Rows from expert 27 of block 7, named by matrix and row number. Rows with one number belong to one neuron. Each number is 128 + 24 x the weight over its row's rms, rounded and kept within 0 to 255. All counts start at 0. Numbers have three digits each. After the name is the row's rms in percent of the matrix's.
# gate: expert gate (model.blocks.7.mlp.gate, 32x192x192), inputs 96-191
# up: expert up (model.blocks.7.mlp.up, 32x192x192), inputs 96-191
# down: expert down (model.blocks.7.mlp.down, 32x192x192, transposed), outputs 96-191
gate.73 078:126149131110115100114105114102122149102109114151161129141092096080182156131136125105128128085105102092106158128100151125095170096151132152116107152104143122101151121095121135128090134096129148139135139168091134115106141117122119160141106172141114145113138149138118139137135073146159115089
up.73 078:156128073131095142125147132119093140151114099105095103137129147141125155144123157100099148119101128149163139142160116125107115130090152120161129163128116107115127180123119131136087144090142104101115142161109118138109156085093159097138107140135097197109076140097134122105102169138132157133
down.73 081:156160143135160133096134113156152072092108138166107126123123124097132156099111152104102126143083141116112114097124151158168116149154125130153081137168131135132121116141155108097136142124098133149115112149126118103123089123160112116091089155149095168100139099116133136127096120142117143140
gate.74 093:127139122113128108128115166125110130127138110128128160102104125102170149134152148112170093119149147123147119126100147134129100126099092143128100100143127115160085103139117109122092106148119108139153085122159103197122103094137099137136084141155113133121153065119159154122129149132113134137
up.74 096:118107148119123138133106125121109134149101111142115180121128125137122132123145162121152118160131115151109140167125153133125130133125136139132074174141109129139121086140164137135123170175161122114123124124080129169094114145155108161144137166156162165131154138147157130107104160140134144116
down.74 083:174116141130160145157131141139158092159127150138149137114116150131095131140127094113127144145105166136111154136126142144106163154178115130078130120131119087132146148128119163111142161094113103084125135148171121104170120110162130143066172117160100153129123070169115122092102142131159163178
gate.75 085:182125104119162095140115133086122096138143089150152129178142119124110127114158162120113140107153142088108109057125128121140149151163104129119109158141121153130106112140109158110158123138138112110138124129107146127145159126098122164170122132131090148106136080129113115138104148117156126138
up.75 083:115174120140167094136135104112101083120171140162143134124159128137122156131068107136072129152118112127140121092169139156119133113109173091151114109137116123136100170079145129165110152133120127175140109160145105110128163058124135111129100163155099139152134149145100116110145133141122140114
down.75 089:106123105132128106129135158154127168127107106136150149113098113135149138131154151100085129102133105177125116094127169132166128138097134132130074104175118136107125151112171127136102093138113096108124156143135127110141126155170116106116133141152150163180130104140127168145088164148131135142
gate.76 100:141105114138102081163118112096143116153139155109145131128123168132099128192113129140150097119102154151128135103132132146133162064128153100135133110107128132119140197114120115127139158106109136117138160152116137135098134146130113116076142106142139098121168128117141152123105110131172107133
up.76 099:164105154167128122132079117096119087099106111135162169133125099146151121093131087156074129147161106112106157157162090136119156166124163118095178129118132166115131109141118156104143113139140117179135132120105109120141112173126122133135155105112109118143098110117104135173146140083092143089
down.76 093:150152143162143153153139145170135150155110126121165118129107170116103111131136138096109159097099113124113116121135127108139151114165114128134128119163131115130139161177118130129080134113142129123102098155094134118113087158145168178126122115160119155151130094090127114183135168088132122143
gate.77 086:183102139154083131111123099147112117103120184112113151167155136128136094103108095121103092088103121141151118098161139113139112139111137147150129135129143157181106157136107135166154110119155149116155129142093113142156142122139153150125113130161140079152101123138150114117139105122156127128
up.77 090:109093140104162117157168116143122106155133152135102143120128135107129114111117114157124073086106139146126175121172122111088144142124136121114166089106167165143114160129087138154111124130148148159093082121109133112103139093129137145146150102145100120101135154091121131098155114106114120141
down.77 088:125098135135140132105097138145159171106136128088096170105127170128117095088196130121136100113105112133129126142133090139117128130088086121119140149142087155143124139110119139177119090103166106151149066112145158115134098118139073125159090111108166090131142160162149133114145098127130108101
gate.78 199:166171098169157101131135121136138111150095132146120123124129150104151116114160106128156122087181129114129121138102159157137163192121104126157119119158158143133095096123130136103131109160118109130083091140135154130102135096117122141125080082169117098161118130119102122178151110126152133123
up.78 201:146178090144119117118129138121147098147079145140138102145091158101168119115151102144155128117133155111121118146149126165140161188142135160150138113138163184126112101132147127102131107151118106132084125126133144099100107069112115154113099085125099116172119110135093124155148101125183122106
down.78 210:081117114139105117106138155147107145114113119127086092138172124086128122080140125108130110120138127132145145120123112131152114109101122138162107143101091116142125094132094111168113139133186176177111130086137140156092142154183131107115140137083184108127117122124149158082094063135113118113
gate.79 087:136141121166138105155150130139126168165082119105118124108108123109096133130129115135170177158099124102148162100115109130157107078134148134166163143131087096129160122145160083120125105128108134109177106084099099148092115152181103164138139120160140135104126131146149129170147122175123100145
up.79 092:124123123123150174087157106138098108172127138139139154139114132124158107131160099117087125151139130120117151138124126163097124146126156139156111156161161113085124122127132172149120162138152135170132128110102123109135144153108144132107163110174136134120152126124113134179129125107166150091
down.79 091:158084087124135116138073136172139130128147124114113128130093101150145144134163122097090146128181116103091076126138142120143107130144117151119093100114148155152140163140146107131100149141091124110105120164124130140119137104137126142150115146173157134096113129111128148154113097130080179100
gate.80 077:163122119149105112120130139121131093138168124156135101143116142121104150117149124185151107156096115126130112109093117148159143093154112120143152131139150124113129148135127101092188151138113094142133128133096140128130126180104117130110143116161169125134137168138112138107137131115165113116
up.80 080:119147120128111112140130082103116138102164118103142159123149103139072140170092110153144112101128159100127168129113104132135131139089137139123092143125102124119121113141138114127141143127137131126169135148113131164129146141125099143133085157113146135135148155144168143158157130103166122128
down.80 082:137119116120161093110115154136094091104084091132088161172119121128116141135158117143115155162164135141128104157138114117162092153109170128124087125121151117169113115117138142129120117146096100138102137125142116141127114125144121130155098122085194127111150150099098148106124161097166151090
gate.81 079:123153112109110095122139076105125084118101106142135143130129117121113068166152095167143108110129118129164179127144130118155131190117117114075147111179140155122145111161145111111120120094122142119133124121073132098106148120132111139133081104132146096125138090093112113124161112124142133068
up.81 078:080130148132151115138154080111157093161141118108135118148131149187120116129147150118115158114078175119128125080117150129137108090125080115111140133110106106152114142161167152076140131093097146142112152091135101138124158164138102066130080168131141140139111147109146179090104164134129178135
down.81 089:101140123130164114166125137117144159122132050169156163122111085093124121138144136121112147091133132147124116104126131084101119175122165136081147107174123153120082114116144115101164151120144105131153130113128139136139115155106112145130113113132113158104163130132099091097116168150082109095
gate.82 080:130114121077095134142104137129118146107105169139136119131117161126138165130123157098123149110120126075114131120102122124096104102102102108132123107217108127147125120117117127175111115135150171182123101142088137142131084127131091092133156132135141101120160143148148147161133098107089142096
up.82 076:142111114130152098162126127117091158138150150104121097136103104093120112137126122132104124132167149133152130178111140125100156130141110137158116156132146103125140109115121186113110154138120096099141111107139127117137118095175134178108159168110151127140128127116167114150094146104163110112
down.82 085:158139117094079146072141171150109126105129161125175116129159089108141167146121120132094127103174155111102121168134139139105150174168149130135173127083107145112112096164117124117134153096175131133148143081137159121142134115126178091170148126127142103165138118177137130116113148129121158111
gate.83 080:131148143119128128139110126126163108135118160114162163171121188112096144104134161128115141116112097095138115123127126076134115141099119097081117143147185110125106147125106154144070116117114098134150074116144095134156115107167143079136137138156122111115139112157157109112090106120104132130
up.83 082:128112161155114117143097147142107164144097126141147187137117111105082097179136145152136162099158137141148118135156112106140124118135136081175141100156106128165108133151141092130089106147138137146127121125136139123115129086167145131106120146098112111091130117148194107152091141108147081127
down.83 087:152155114125155130153123141160115158140174104126093148127152110136119158120168121079149093164110093112159107098165152165094134140109143132112106171107125132138103099079104129091140118148082173147098090140100138145129142115127129129129119108079128152125113165113118197104095114162123163136
gate.84 103:137168133104110124141151138176153121074128143119135136134130113112133159154111156114162162115134123168121077128113146182142120086124169151099172126090084160127121158121172121122141124134099135135108170110129156165138104108111136112112123124172124118100122108100151126087149151122166129128
up.84 109:111097105161149109156135176140111188162078094131147084114125151131131098108112130107122109109131074145102180117145099112158128145120141126161141111115132148130149112122136110096125125127150138136140099108109131086132123132092132162147131081117113149103108113117114141175164148096123138137
down.84 094:112115116117140103134188106134121161138115149158157118104095122141131109151116134131094145114122089143131094158155160128161157166154138141133119105137116140134142117112149163108090134111137113107103170146119150141137137141119163139108190095157123172135132130155136094142149164116145149137
gate.85 083:169165141071119142108138086145118154093101131126134114137115125143116149150166138112099120085118171152173106109156177113123145137135111128206140118142146119106088102074118130133137125130145143160158171110166141124126086102141125144134117157144140095139147156143150165144171146142118111107
up.85 078:111084099105055093140120151137157121142160127155127148091129093098143138127125136124075114130119122142162135136115122115146135137069158085191136126133100131097117156124134121175125115156076122155136094198132113160126106106126096091161146118159125123135104128145105105147100135106106159113
down.85 080:130138127117131105124129119118130162142107124144103106140114121149120134140146102137133126164147091172170145170115117147109083147168127147119106149160133145117118060074166118093117093128161120147107113148137105146109119141128138095135099169115134153119162128117103121147133098124128089134
gate.86 084:109122103124144135151110114103159142156106171084158107159153083126106124174139128157123153120154160114141122111168068144119114135172110135162158146120127136124126132128112120143153171117102102163100111110108138136084146154122116123148121125094127175132105079110124125081122130128107130102
up.86 080:076119119080162149126163132154169160179120134172155097145166136146126140170140141132090141156110153109126147123110136121048123134140144116110147131114136087112142093117162107157111156119097141164114141186135069110172135167166133112115131106121114107118153138119119095125121126132126114122
down.86 086:121141121133155174133153128122094115115101073117103129137117167108115147198156158166104138133136088120146102113097148138126087143090124133142122153094137157132085160128140137159114148092141139134145095091101142103113100098101136152115150120089144104124135100130099109126099125143140124111
gate.87 199:158150109169157130168121125117131122160103132149142122115099130096140121127150129142151118081151131114113131139126143159105174181156114138150085118149171178112106088133137124101130130120098125126109113146116142138104137098116119144107088103121087100134126118099095128160138107123168135144
up.87 195:122065152095090150111142099137123158095151110113106164131156109160102140140113126098116154167097121147146122104127118125110099085114144109109129126122082093162145173130129116130125139122141142144174159139126125135163120148137125118158155145143153131121122112148159157090114133139067128149
down.87 209:158122124158145146150123114106157140140140130148163138115098141143123137151116089122139149147120122125121105140143167141117148164124120095107169124130155114122130183140170128077121139131068065066137132156131140120175131093085121133156134123188078171133134159134083084154161203123135153139
gate.88 085:108135139100112106144105097127128116108086143145135144153099148127150132151087111117150146132146152132108105155140149137136095124117169108080119121132090133113101105124123148132132145120129156104116143089115133151063133095189100097085112120125163174144185151134156125141131171126089118149
up.88 086:118131131148182101132130122114125142139134128160108143168148100155153138155134142158164121148129100106103142095151132114125136118114140120137150119117120078118191101114098148128087104154107158134111119125076153134078130132171171118096143163096151145156147093131133114144128096112091133150
down.88 081:094121130107125109165082133124105134097126097125120150138094114089220113079212113109118104141123149138112149115119114126146114128093105166093177114144135099118159131141130092162146143136148126170106160070132118116146145116173106155122153147107117140105134114100126149146136106112176133105
gate.89 089:089156169110145159134134160122133157172150113091103167154104112100088149116146174166114148139092121133134111106110129129170135112099136134125108075124136099100121150150140200130145160132133128111140105148109119116088155123178135162164121163115122116098095180137135124093127134146133078137
up.89 090:109142115177184142134096129129109111118108172152102129112123137166163131129094110136147153131128123119125125084206151093122159126140142120113131109136117060155104100103108085127137167089119153132133142102153116145109177129141082116129117096171109125192145107128121134103128111118100143097
down.89 090:112115129091149121094142126115091147158111173104125146077151113146138155150134134140173138114140138117151132154120105175127156149129140125141129123109133126150155112144150133127112119154124119106115097115144170179070059110145148151117116112128149136137139125126124118128094122118135161130
gate.90 085:143118163122116152138137136173112142157099119116132129124128129136106125119135148130114098175087142137192153140111100147146133177160150110138101116121080125130141157138149105099128118083099103142118153196172114134122142111131146151151118177134109107143124186093162115135128082094136156116
up.90 092:116093153181125118105161104153121127138161152107105142110146134158147130139138131142112112143098143104146157139102139140137116097131079161098121109096127148133171143140124085150125147159135144160112103157131141174116143144118128103137158118182106118108086154105148136137088136111156124138
down.90 093:054120096103108185136157135123113147111061125089147146179149139157099122153145140106133144123128141139125127157152140126139123099132125135161158171123171111079093096115142118117100149122123149133129162138091119141097121139152115155120076119140127101140119125120113151124139117129119137132
gate.91 085:173121096128095134157125164135105116112115116139128135119105127131135138165161088117122089110115137125124106116107170128106138152165150133128138113138143185122174151141175130138165120167131099175169167121120142147137101128123178099127105144132145122157117180142132123097127138135125119117
up.91 079:124129131132091175121146094140134117083103135105110104180111141136132135131116097105141153133156107133147116130149155126069172148135160112115129094128128107161097109111128159099119136147110107136091147161165152114134148111093117170148128161115119126153085129105141086141124101105148103107
down.91 086:172106165136109086119123150126148122142140156135083136120178143100083120153099137136162092131108147106135129162077164153070143120165117103116092125107128115152150125060162111121111110150117139181148164088144113126145181132115161124139171142102140153118155152151082127111133142141149115078
gate.92 091:111141112152140101112148123141137138135084063108123125134133127128167148124139148166113134119156150117102118129123116148104139129160150134145116119186164143115141154135101101083084126137099093166189088142135184102121123107101116142130106161087138133115163136090152128118122150144126155126
up.92 082:110150123131142155119083103147150122114142135101152118164142104080126102178120107088154112162099163144106123127144118137105107132118119104109123132125113123139088139058144124150124143119144133096116125097084126111111154110124110159107124145141161094119130129153161115124134133143120162120
down.92 081:146111155151155118123121142137112136149130070140110142140106136138123158152083121078147126166120100129176119129160098151158131134135182110149142108133134114152153151154166135117106172104071149121144103107158098104134103115109130098113120092167127139103169120154152138095120148137133124149
gate.93 093:136138100179164155156125160125126109087116153105127123142147117100162141097168111144147120140164101080136135141117164155141162126166156143133102119105160176150110100099157115123138133108111109118146094118156098096156102104125108157165131115130095141110098150077133143137118119085140118150
up.93 095:086097134122157191126133110128126152106169134108178105099128133169121108108104137144108109097088117111143121124130112145106157153125108151106118128141089111129122135127153141149137139111131122139141181148147152106132121134134082146104100138134163145090136173123148141132086145116117098141
down.93 095:162099155131143153151148114082134148137159145161119183126135125136108141126160110112113107138112168114122134143143172094134118153157156087107164110162172123161141180083183140137114070108095133140129136122090140144150130090105053140145118131180147162138122150114122108140110148129109134098
gate.94 090:144134121128106113144097105144101104117122097125140111119136153130068117070130145128128118149108104126136148150185099143107123114133142135140099116113134106109110095128118090147107122154124146122113118108127143081142111154114145125138138123093154120109129109139161129070122184152089136120
up.94 079:061135121116099097143103135136114152095131156098149100097161112094105129138115131111128089107133086126096127090120097165102150121092169106116121148144097075096093133130136148100082112126095119099131141107160121088117128127141096157127125167158151139120127124136148097150109127140176129119
down.94 092:158085118130177152146098130145094119128154095108122115108154125130111095099103152102106153122114130098093160123103141111136171108110109146141084128098156155147122110144126125166116106127127131080108107160128082138127114144147109165098175101186127123127158120142138149145137102140149124145