Weights of a small image classifier: 32-pixel images, norm layernorm.
Rows from expert 21 of block 5, named by matrix and row number. Rows with one number belong to one neuron. Each number is 500 + 25 x the weight over its row's rms, rounded and kept within 0 to 999. All counts start at 0. Numbers have three digits each. After the name is the row's rms in percent of the matrix's.
# gate: expert gate (model.blocks.5.mlp.gate, 32x96x96), inputs 0-95
# up: expert up (model.blocks.5.mlp.up, 32x96x96), inputs 0-95
# down: expert down (model.blocks.5.mlp.down, 32x96x96, transposed), outputs 0-95
gate.66 080:561489522503495507543539488488516534491445447495518481490474479459472522478522513565492457544500516521498475470483499485491517445485499494505480537513510503489519523526506485525528475483532513486513556507485529523486501543480514518496503549482502465512492519478499524505492482543491494483
up.66 082:501495464504473511460535477438509513511543566561476496538522507497492507520476522487479499480489513490495501499509495498507552512514494489509488506534526495516458495520543530528491518479468459518471478536456497510542511514505486470513526525533477497470476509510488491454505483511473449525
down.66 075:514536503507507483497529519477531523524486529550518475496537540477548524515504525480485490505495514490511505501480533489451497479452503512511525469498489522487526497502507451565492495490518463496444523482468540498523489531515470493515526486490463464481494452517494510512520509500524443458
gate.67 111:500517473515502518457544478513517496515492508499472478492493509475467475503517495529496551497483514526484536503446536505490485464489536526459470479496526466494531516477477536554454488520463478525475531450503537500511513483444514511499498474545459465473496518477496501490518513495520530489
up.67 109:483489530522508499550487520439465496487517528509515544469491484513560513506463511455472495503504488501531489480532487484520546542520503453502536510515469496521479474508485464479552505467538523509475465524487468500536487523526479492506483518472528530550500492499498522516472479493492486507
down.67 110:517455547498522543516495505514494497453509480480495504473513539469520459515523493533481468503491509506465474491460527470519523503503511509466511480501549483483474452516496491486479502493523490519488499459512529513540546528504491471554502440503489507483531476493498501467481548467541528487
gate.68 103:476458482526528490511511516546445507515514513474477490466553499532525452507457486463475484488508509472524492501510529532502512525506503492481539483498431497482514491465467495477507489500523482472498493454532471493489512494501506536521458519486498469528475503476524501534454488492541547510
up.68 104:508505495485454534523499511488541485482487487489500525535496499431487510501540479514559493502452495507455506494488471480505534466499508504542483497533547486508478528542538511535479526517499504508509507540471520511531516513527500452512547493516519490484476537497469508475507511529451478473
down.68 099:462488481483490482494535487546535495507555452478500489498446458513527530496478485484500540500511510488488495462505474512554478521518493508448449550499514520505471493479517501469515504523484527496511509504560496466517483483468520487510498499493525543516494524466461508499505471518535538504
gate.69 087:502484532505519512511434482572488490461510473466502475493534516532514471523479472463495485453553515508511500513497501520525469478485470526471510500487475522486537471507478461441504531496474501490522505486497479509474495492487505532479516484514492527473490477510511481522492523493534575509
up.69 090:486475499519481479499463492550482505453541488496522466492564496522499449524495547495510501471523516507491545551488531528476490513462481531505540532485455514522528501532497479496474514528482467527497480467510479487468500457516517509526504524517493518477511482512530481496481512507532547481
down.69 085:517551522497486500507507483467463441476450480504462472500558541491489496516488512525521497496504485480486480515507486483508514482526493486530511481510492477490536509492500505545518508478498460512488498492451518568474513523513488481504483503502473464523533504496491529531574478492455460474
gate.70 129:515507484500497515492510496488492516554500482483534527482490489531478514506446487531467533522487488544478521469522549508476476444472499553525468536474479538482504507519515507474495529481514533513498526526502525523467482471537505460468487515506490484525496554486478531486503474530511519453
up.70 131:530539480483523532495528492489487527555477489490516496495491492536477514519472501539501533510488495546455547455526523525480474464509506516505456526470430532483516489482513502498498518477494514510485507532531513534477495470540509459453488516489492453513500519489471512496473495489526543500
down.70 138:498500471507472475480485481478512509537497475517501490527502483524462495503479455500501513503484479471506541568550504501532484492536477479547500493515453523497516542463458525502536514501453520489524474537494469498475507482496516506492485533502541486468488501480536511495515483527429502531
gate.71 055:509526493473541512484457474496496517491484490503510506472496502496448483495512482497547520512454487450493495498524436467521509531538479464510529477459552497514470505507501551473512504506484505483526495515480482470490464502490502490553523498500544446507457514478489524499465525510459518494
up.71 053:552515480460519489476482538500550509545485485519518515533472483501469495488521501551514520500479501532490494491496472516480523496532449501472452497497527488495449520517504511520466511469507513490486525550534549510501516482526561510476516493491506477513505546475481471476489472513497450497
down.71 050:492556501503532506507474527488478511511481532493470466486535507498524508514539497539489502503494493518508452506498473472474452544488468507456511484540466477473461458498501484524504484507492469509500534477476514518461514575532512483492518494526451511500512505473490490556525523468478489501
gate.72 066:463492489481510490504481516425463496498527491525494543479529462491554510509500556497472497493480499492521459485519511518505514539518505458511531537473473507467486486516470446551524508495467464549484498520510506542511518480492501493507506516503491513513527500517472556495459513486507480500
up.72 065:522533472556447526506540500503497472537471541505486452483492505503508484500496488518535522480491540525500501496520525508510468484469489488490497518513496471464512507493494496496497482461492497539467530448499479484517510549429521515462495488546489451493505501524502511473526475468512539473
down.72 058:522482500526488488538511544502465534433476524468444488487510529478529439480502507524516479483508507490491512490499501475544545510514488516457501506536512470498499463515535503530486474502507476508502510450499512532526551542526495503533487463526466528513536495508498476488500482477489487469
gate.73 078:501523515524481482509498487506497480491493505463471507495540504563513469497477491493494495495517480518525502480532535510530477557470507507480518528471412496518505477475459498450488527537524490485478482460522485495439520491528508525508499473497460524517550530474503490523461504496494506494
up.73 078:482499497487544462511485514526526441461496499491512493498541511528538470515457494485495497477533496508515486497537518507540470545464527489514496513470465517540519491496498502493523485541532492487505506484508452524452517522516496551481467461474506536505546509490504485517481500514523559527
down.73 074:512486531527482500517488512502497498522463493541501484524550518508456465513537472537481485481482487479483496513503536482475482456499509524531492513514496482448523475500505499531506511469510506526469496450489494535510520525501488454511535488453479432490548501512504468544477504486480460541
gate.74 079:531475466513494490521513528484482484502512506501523561522484502479541544476483480534460491531496488467497554492540490504460498475509555505531495503474471514478513498504509531472465504522516475497491507465497498549480496545504498508477532561490499444520520491491503501523483474560485482494
up.74 077:516475463496479459509478476466461473474480536462526525502490482512499531487516497551480500531447486467495541510509529518472518481502508497525482492481503518463502476508504506493503492541569466494477519476485499515500494558474476516539489502483487480536505494491509474534518486521545462551
down.74 078:497504522519494534542447481535476499474483485511513510519459513499543520482548540500492495528517500520479456522510496515462514497507526497494507456520487492540462439549497511465450511480486488538511533519496452515510518508498515499498469485513471453471490518516477485519465524476522532510
gate.75 114:452490524505499486528480456531487491406454508478486483564508500511505498535513497483510492513526504520465512501499503529506498515502509580487500473479525518483496500499500497498501503497508524483496533517488486465484486462519513490508487503544518557488472490479524502496510487512479573470
up.75 119:502510503492484499536455560520505484470549458442513518485522455520495497462494476475519502499539478538488492467483471522497492492502468510512486514463466472545515467546515508475487506523487506515470465517503529522476500480543481529489493495473492545490538440506478492497473489506491478504
down.75 118:499490474542501471530514525475484496448485502517477461504508527489505488499509510485522506484528454479507508524481504468500557489463486542478532458534487489468539508509495486546486509496514489514509502447462522526476544547494469494539536464500496464516511478504500488510517513480474454452
gate.76 056:517520527442491482531506500487483494517513513487428477520463499462498487494545507507540523543506522461525496507518468498532554475537492487506505482539562534503476511475482513505480521484470484505466499508483517517462503449499491500466486492530479499471481527502483514457493498485518455515
up.76 051:499488485477502510539515470501502493479466489514494512493482530484465504467548502530477492510470527445493539494457494499465533462528517507536519504472528498501436476541493507525493449508509490502493522513483502454539540524511489475497466509471457506497507512488499435481504522524539478477
down.76 053:525504505494534447498505497471514560534435507519510490509502466503504500517417495511500462461512490502487480522498522450531477537497469503545528508487502490493534536507530466505518489508498465521499497510497485499516497493471510482510520504487529514554501470495500509494570499496482477457
gate.77 120:538482484482503484511548508470477519540530453506527532502476481455504535485450519528534498529492491526521523483536517514465488446511511483500482505502444521518513494506507500488547504455491522501449498537512497508492492489521531487473503557461477493516525501515481517478490508516545459487
up.77 125:471524509489479539486487500507513496468474544524461467506520508512517456494561491461460490476538515478480472516470478474528510550491494542498489490528517475505479504471493499517472517530473477491531508466475481506519496515466468534517487482548536503486463490505504496494491499459459549539
down.77 126:527528502478509498491548544497471491478485477490501504467500506503521484528453482526516463514526503521514484460451494473508536460442489543465492488503534518481517504524525467542492506538539483554495531464493525492541493538494507499526524473505478514527519516496469500503488496488528497450
gate.78 059:486509484503479520555524510553506495522532498494474463533482517494487485470480491527488528512536504514520525473448495501514502523487508460447492492539503465449498477485447537514463511535492492507518528483504508450490474514488501534513490497551515518482468518501525506542514506494544506547
up.78 060:471543506492466502536535480498514494507531485527488519427546498476486523538468513483472493479489525491511518487516475516517512516511529458486497493524494495474461469544514496500477533529487566502482503486491457482499505521558498487477461493468451531499514519498518551522499472513513495487
down.78 062:493494497508505496507511488512460507514451469521462513475535565496523477519478518508492513490519518518457484499527473462473502549499509474507538507512530472466456484512506502499466478485517473516504472478499547518467483534556550487555471474548499489467488481510535520509516481489501519502
gate.79 104:472460513485551474515459504532499498493524457495524470481543521503535463483463508480495531491516497515514490519515519517471484556504502518498536506458456490435554520495485483485523487503499493509524468491509446516483485460523535540471483496492490500489514496491515534497474521479515548488
up.79 110:486482521493515491490445480531505519493500512483501464483509534517510462506480531486467524475530489492509502522503494524514510549453442529500532490503442513482548522468470495486489523461466507506523486469523487496466500479531512524463488510539502497511524516489542512519496529443519558495
down.79 103:546487482501505494489498530458469483474478541515483482485533527509516453515515514542511468458490484519492537481472508506474531479483495507542512473514495507455553498510531499542497498513514492526492496459455516522494518516522455494495530508465472472518518461520461490532542474521484456483
gate.80 095:483546515473504495476530493559537516498478487523479460483474507499465461507519503507513514486510533468456515493491503507489492507466517527485457493488527468461520514515475544530461485514488476531482539461521532507492534497463522476510491490532493451475512519472470497493522494514539556469
up.80 098:499563495509482494479527487529526509517471484517474446495509508477467475518528520508504483510512545479432519494476516488508472489439525519488480492494532484476508532509480503536440508521499456524499529474511501520488488524474522492503491479557468472465481506489488480495544494535490537487
down.80 095:480523462512495504487496477493501466535508494530535514510481477515481530480482485468494525479457503483510511540547492534519481502533479489543500535485464517527506535489477555472501536489451513505517466542501476467476483464467530490453484527533521499481487493507528500499491458542455493518
gate.81 102:466509514525517507496501498550496509512468515506484495444489511512507455510521500496467499491508518486489508530430541538506466495440496530504520515482527511443520516496465490496450485521516515495484538481513501502456507470470493511499484479530521467478488549517497499526515497485495565458
up.81 096:515552501467450533482568496514545520499465478502490469536492486480463523497540495521496520534511503502449532492474485501494451477492548535488459470523500493512493483500489514537478483483480460499512527498481498496493513501512513496490523507558479469474485501469454486474500544519492513497
down.81 094:469493470491509504490503483519520505579515477519523523535479458514473540492465446530482492510483502470503509523560475502504500508531460506532473503487487498512487515466504520496517462490456524473510472545496503490492467485476537524478464539527528534499461514507514509517493496533476484539
gate.82 123:522517505518530491488535449503520546534525460494539472493504474477459539475486523518534531504497494510508522472563516522468469478482513502460456512481479496477512510529513508504498519456475522500487501550517521516481505485552486485458511509461464503514527523500478521481508529523522462495
up.82 122:536494493506497516503544480467502519533504451520527494470491456482485564485466504551502529536507504517511499476515536491474493470465514477494445507467506488485485475528516504501485499480487519531459484545519538522466502480525499470440507509454478520503522508528472503494520492526529469502
down.82 120:459497484495464478464497460499531483564509507504492498514504479520456507509504470503468526479483488474480530536523513527518495500528507458506480536485498527544496521482459542482502525484466518514513458534520469489479462475485507488466487556496538521482488498486518510485503473527481480565
gate.83 135:465510539481497526516488509531501483457504502470542467498544494496509491500503500431485501461530484510486488478507493524489486517489504539473542468494475528471554508516498453461502508495516512498547526499513452505473500446565503529521513507518494494477478504493540505506496521495519556489
up.83 136:500532467497491510478532478477496514532458547537471549501429500504477506495509536551476485537451520504491513494492526510527525493505507446542471520514531508498448513483485496525506502458486526501479503537493536523541482514480504454487476493486530492486525528521484492498507481502519471506
down.83 132:469487493508525525518479484500534513510545494509509515532452487509502528477493486492492514508464536521511496514485478535512498489538492495515491532456469491540480495518495533447488521509457524475553499557505448467516485462516506518444460519482524529522468522465492469463498509505496520515
gate.84 070:472527481456475517473535482515500512497460520504524478480469528477495516541546516479497454516486521500444503499460556514509479504470483502527453485484532457485487526489501501552437519506491501526498493513474509483491504505467529455512506488524511521464513515523493500452541510525508514503
up.84 071:514461460483462479523485525477470496513511493498496492525502495483490546490483483552502513531517497513559467487501539488493525454541507483517510508518500494535484483486536512498514509503526532479442486480506520502545497556490472489483526535476496547527537475480494502491503473544497455543
down.84 063:515525510509498474462556502466508481466510498461461478445515494493533476493486452513502513501508495515517484450504493453511497460466483490457501522468521508517548513464495492536532471516523521517490508443515495495513468541507503456516479488489506530502523490516463495521490472510476528451
gate.85 055:473491484491473543494512520487512463487497499488496454489524495523495506505521482505541472492507553538576489467493481466519483469495499442526527510519501461480489493498515529511503489502500513498513570523481480495537495516561508541475497529514464501522486495497455478504508526529455519506
up.85 056:541502475491486473541486516548506490527491513484476475460446464502514482523506508502480518500531502480556515534495485479516484487456513491460459535524508536479510480529518504504475475479480508509531476489512529474478487491455508500467510467500489501487515528486521436454480541471520540506
down.85 055:507446450503521514474460508497470509497473489504518515479544479519518476527522533513518527552462542519500490498495471499536475454543505496520487465456483480548462479501475518497462517548483522506490496535492487506493524471487498519484495515530501501532489517534518453478523488475472516468
gate.86 137:551475502504545478527519486527491478522527459474545491481498473501501546489444486507535529514519486527511510506549540506465474464505525487492507499471448520496529473518478504461534507483523506499475500511522492499469482476517503503478528528449499513533541500490514513499514542523542500461
up.86 137:525496496504513488515525487462490539539522456519532522501486470475481558504467537558539491523478499537518523462548516499489506451515509445534485511513512514501481498517532522528517494450503511506447504546493537506507497509526494491474500528459460502497510508500472505483493476519511481475
down.86 141:469504485504498507480478467508524512536531491519501527541487492505463517486534500499462531510452498493483501565517502537496494531550511478526502532482465500523488504482471553456517530455458508472539472553494463519484516473500499515457490523500525491474491503514518489501529496510489518549
gate.87 083:480512446491524563498531487503458517509523504506478490508513534514508485512451503467481500512529516504523503502506507504503454498489485487501498505469484534543530470504485492487499492489456498473539501508531489518483466510554531468485483505500517482492541468493476530519477503454539590491
up.87 075:537465520504471510477509478505494509543543498501497484516506502541553503526494487475467527457490476467494520511452523524506464463479476483523503533494434523487529455516513510488508427454527492499510472511518489473465472506487537530527493517527514527517505520482495504510515484493482518467
down.87 064:543527476483515486477460499434478517519469510549507498529526497537498490499482509536501476485514455448517515527500496497493501462506502516583515475493449479491553524477500470559522533512485522491512501504499518531478465503519477517492522537517495490490498515527516525515515513510491484491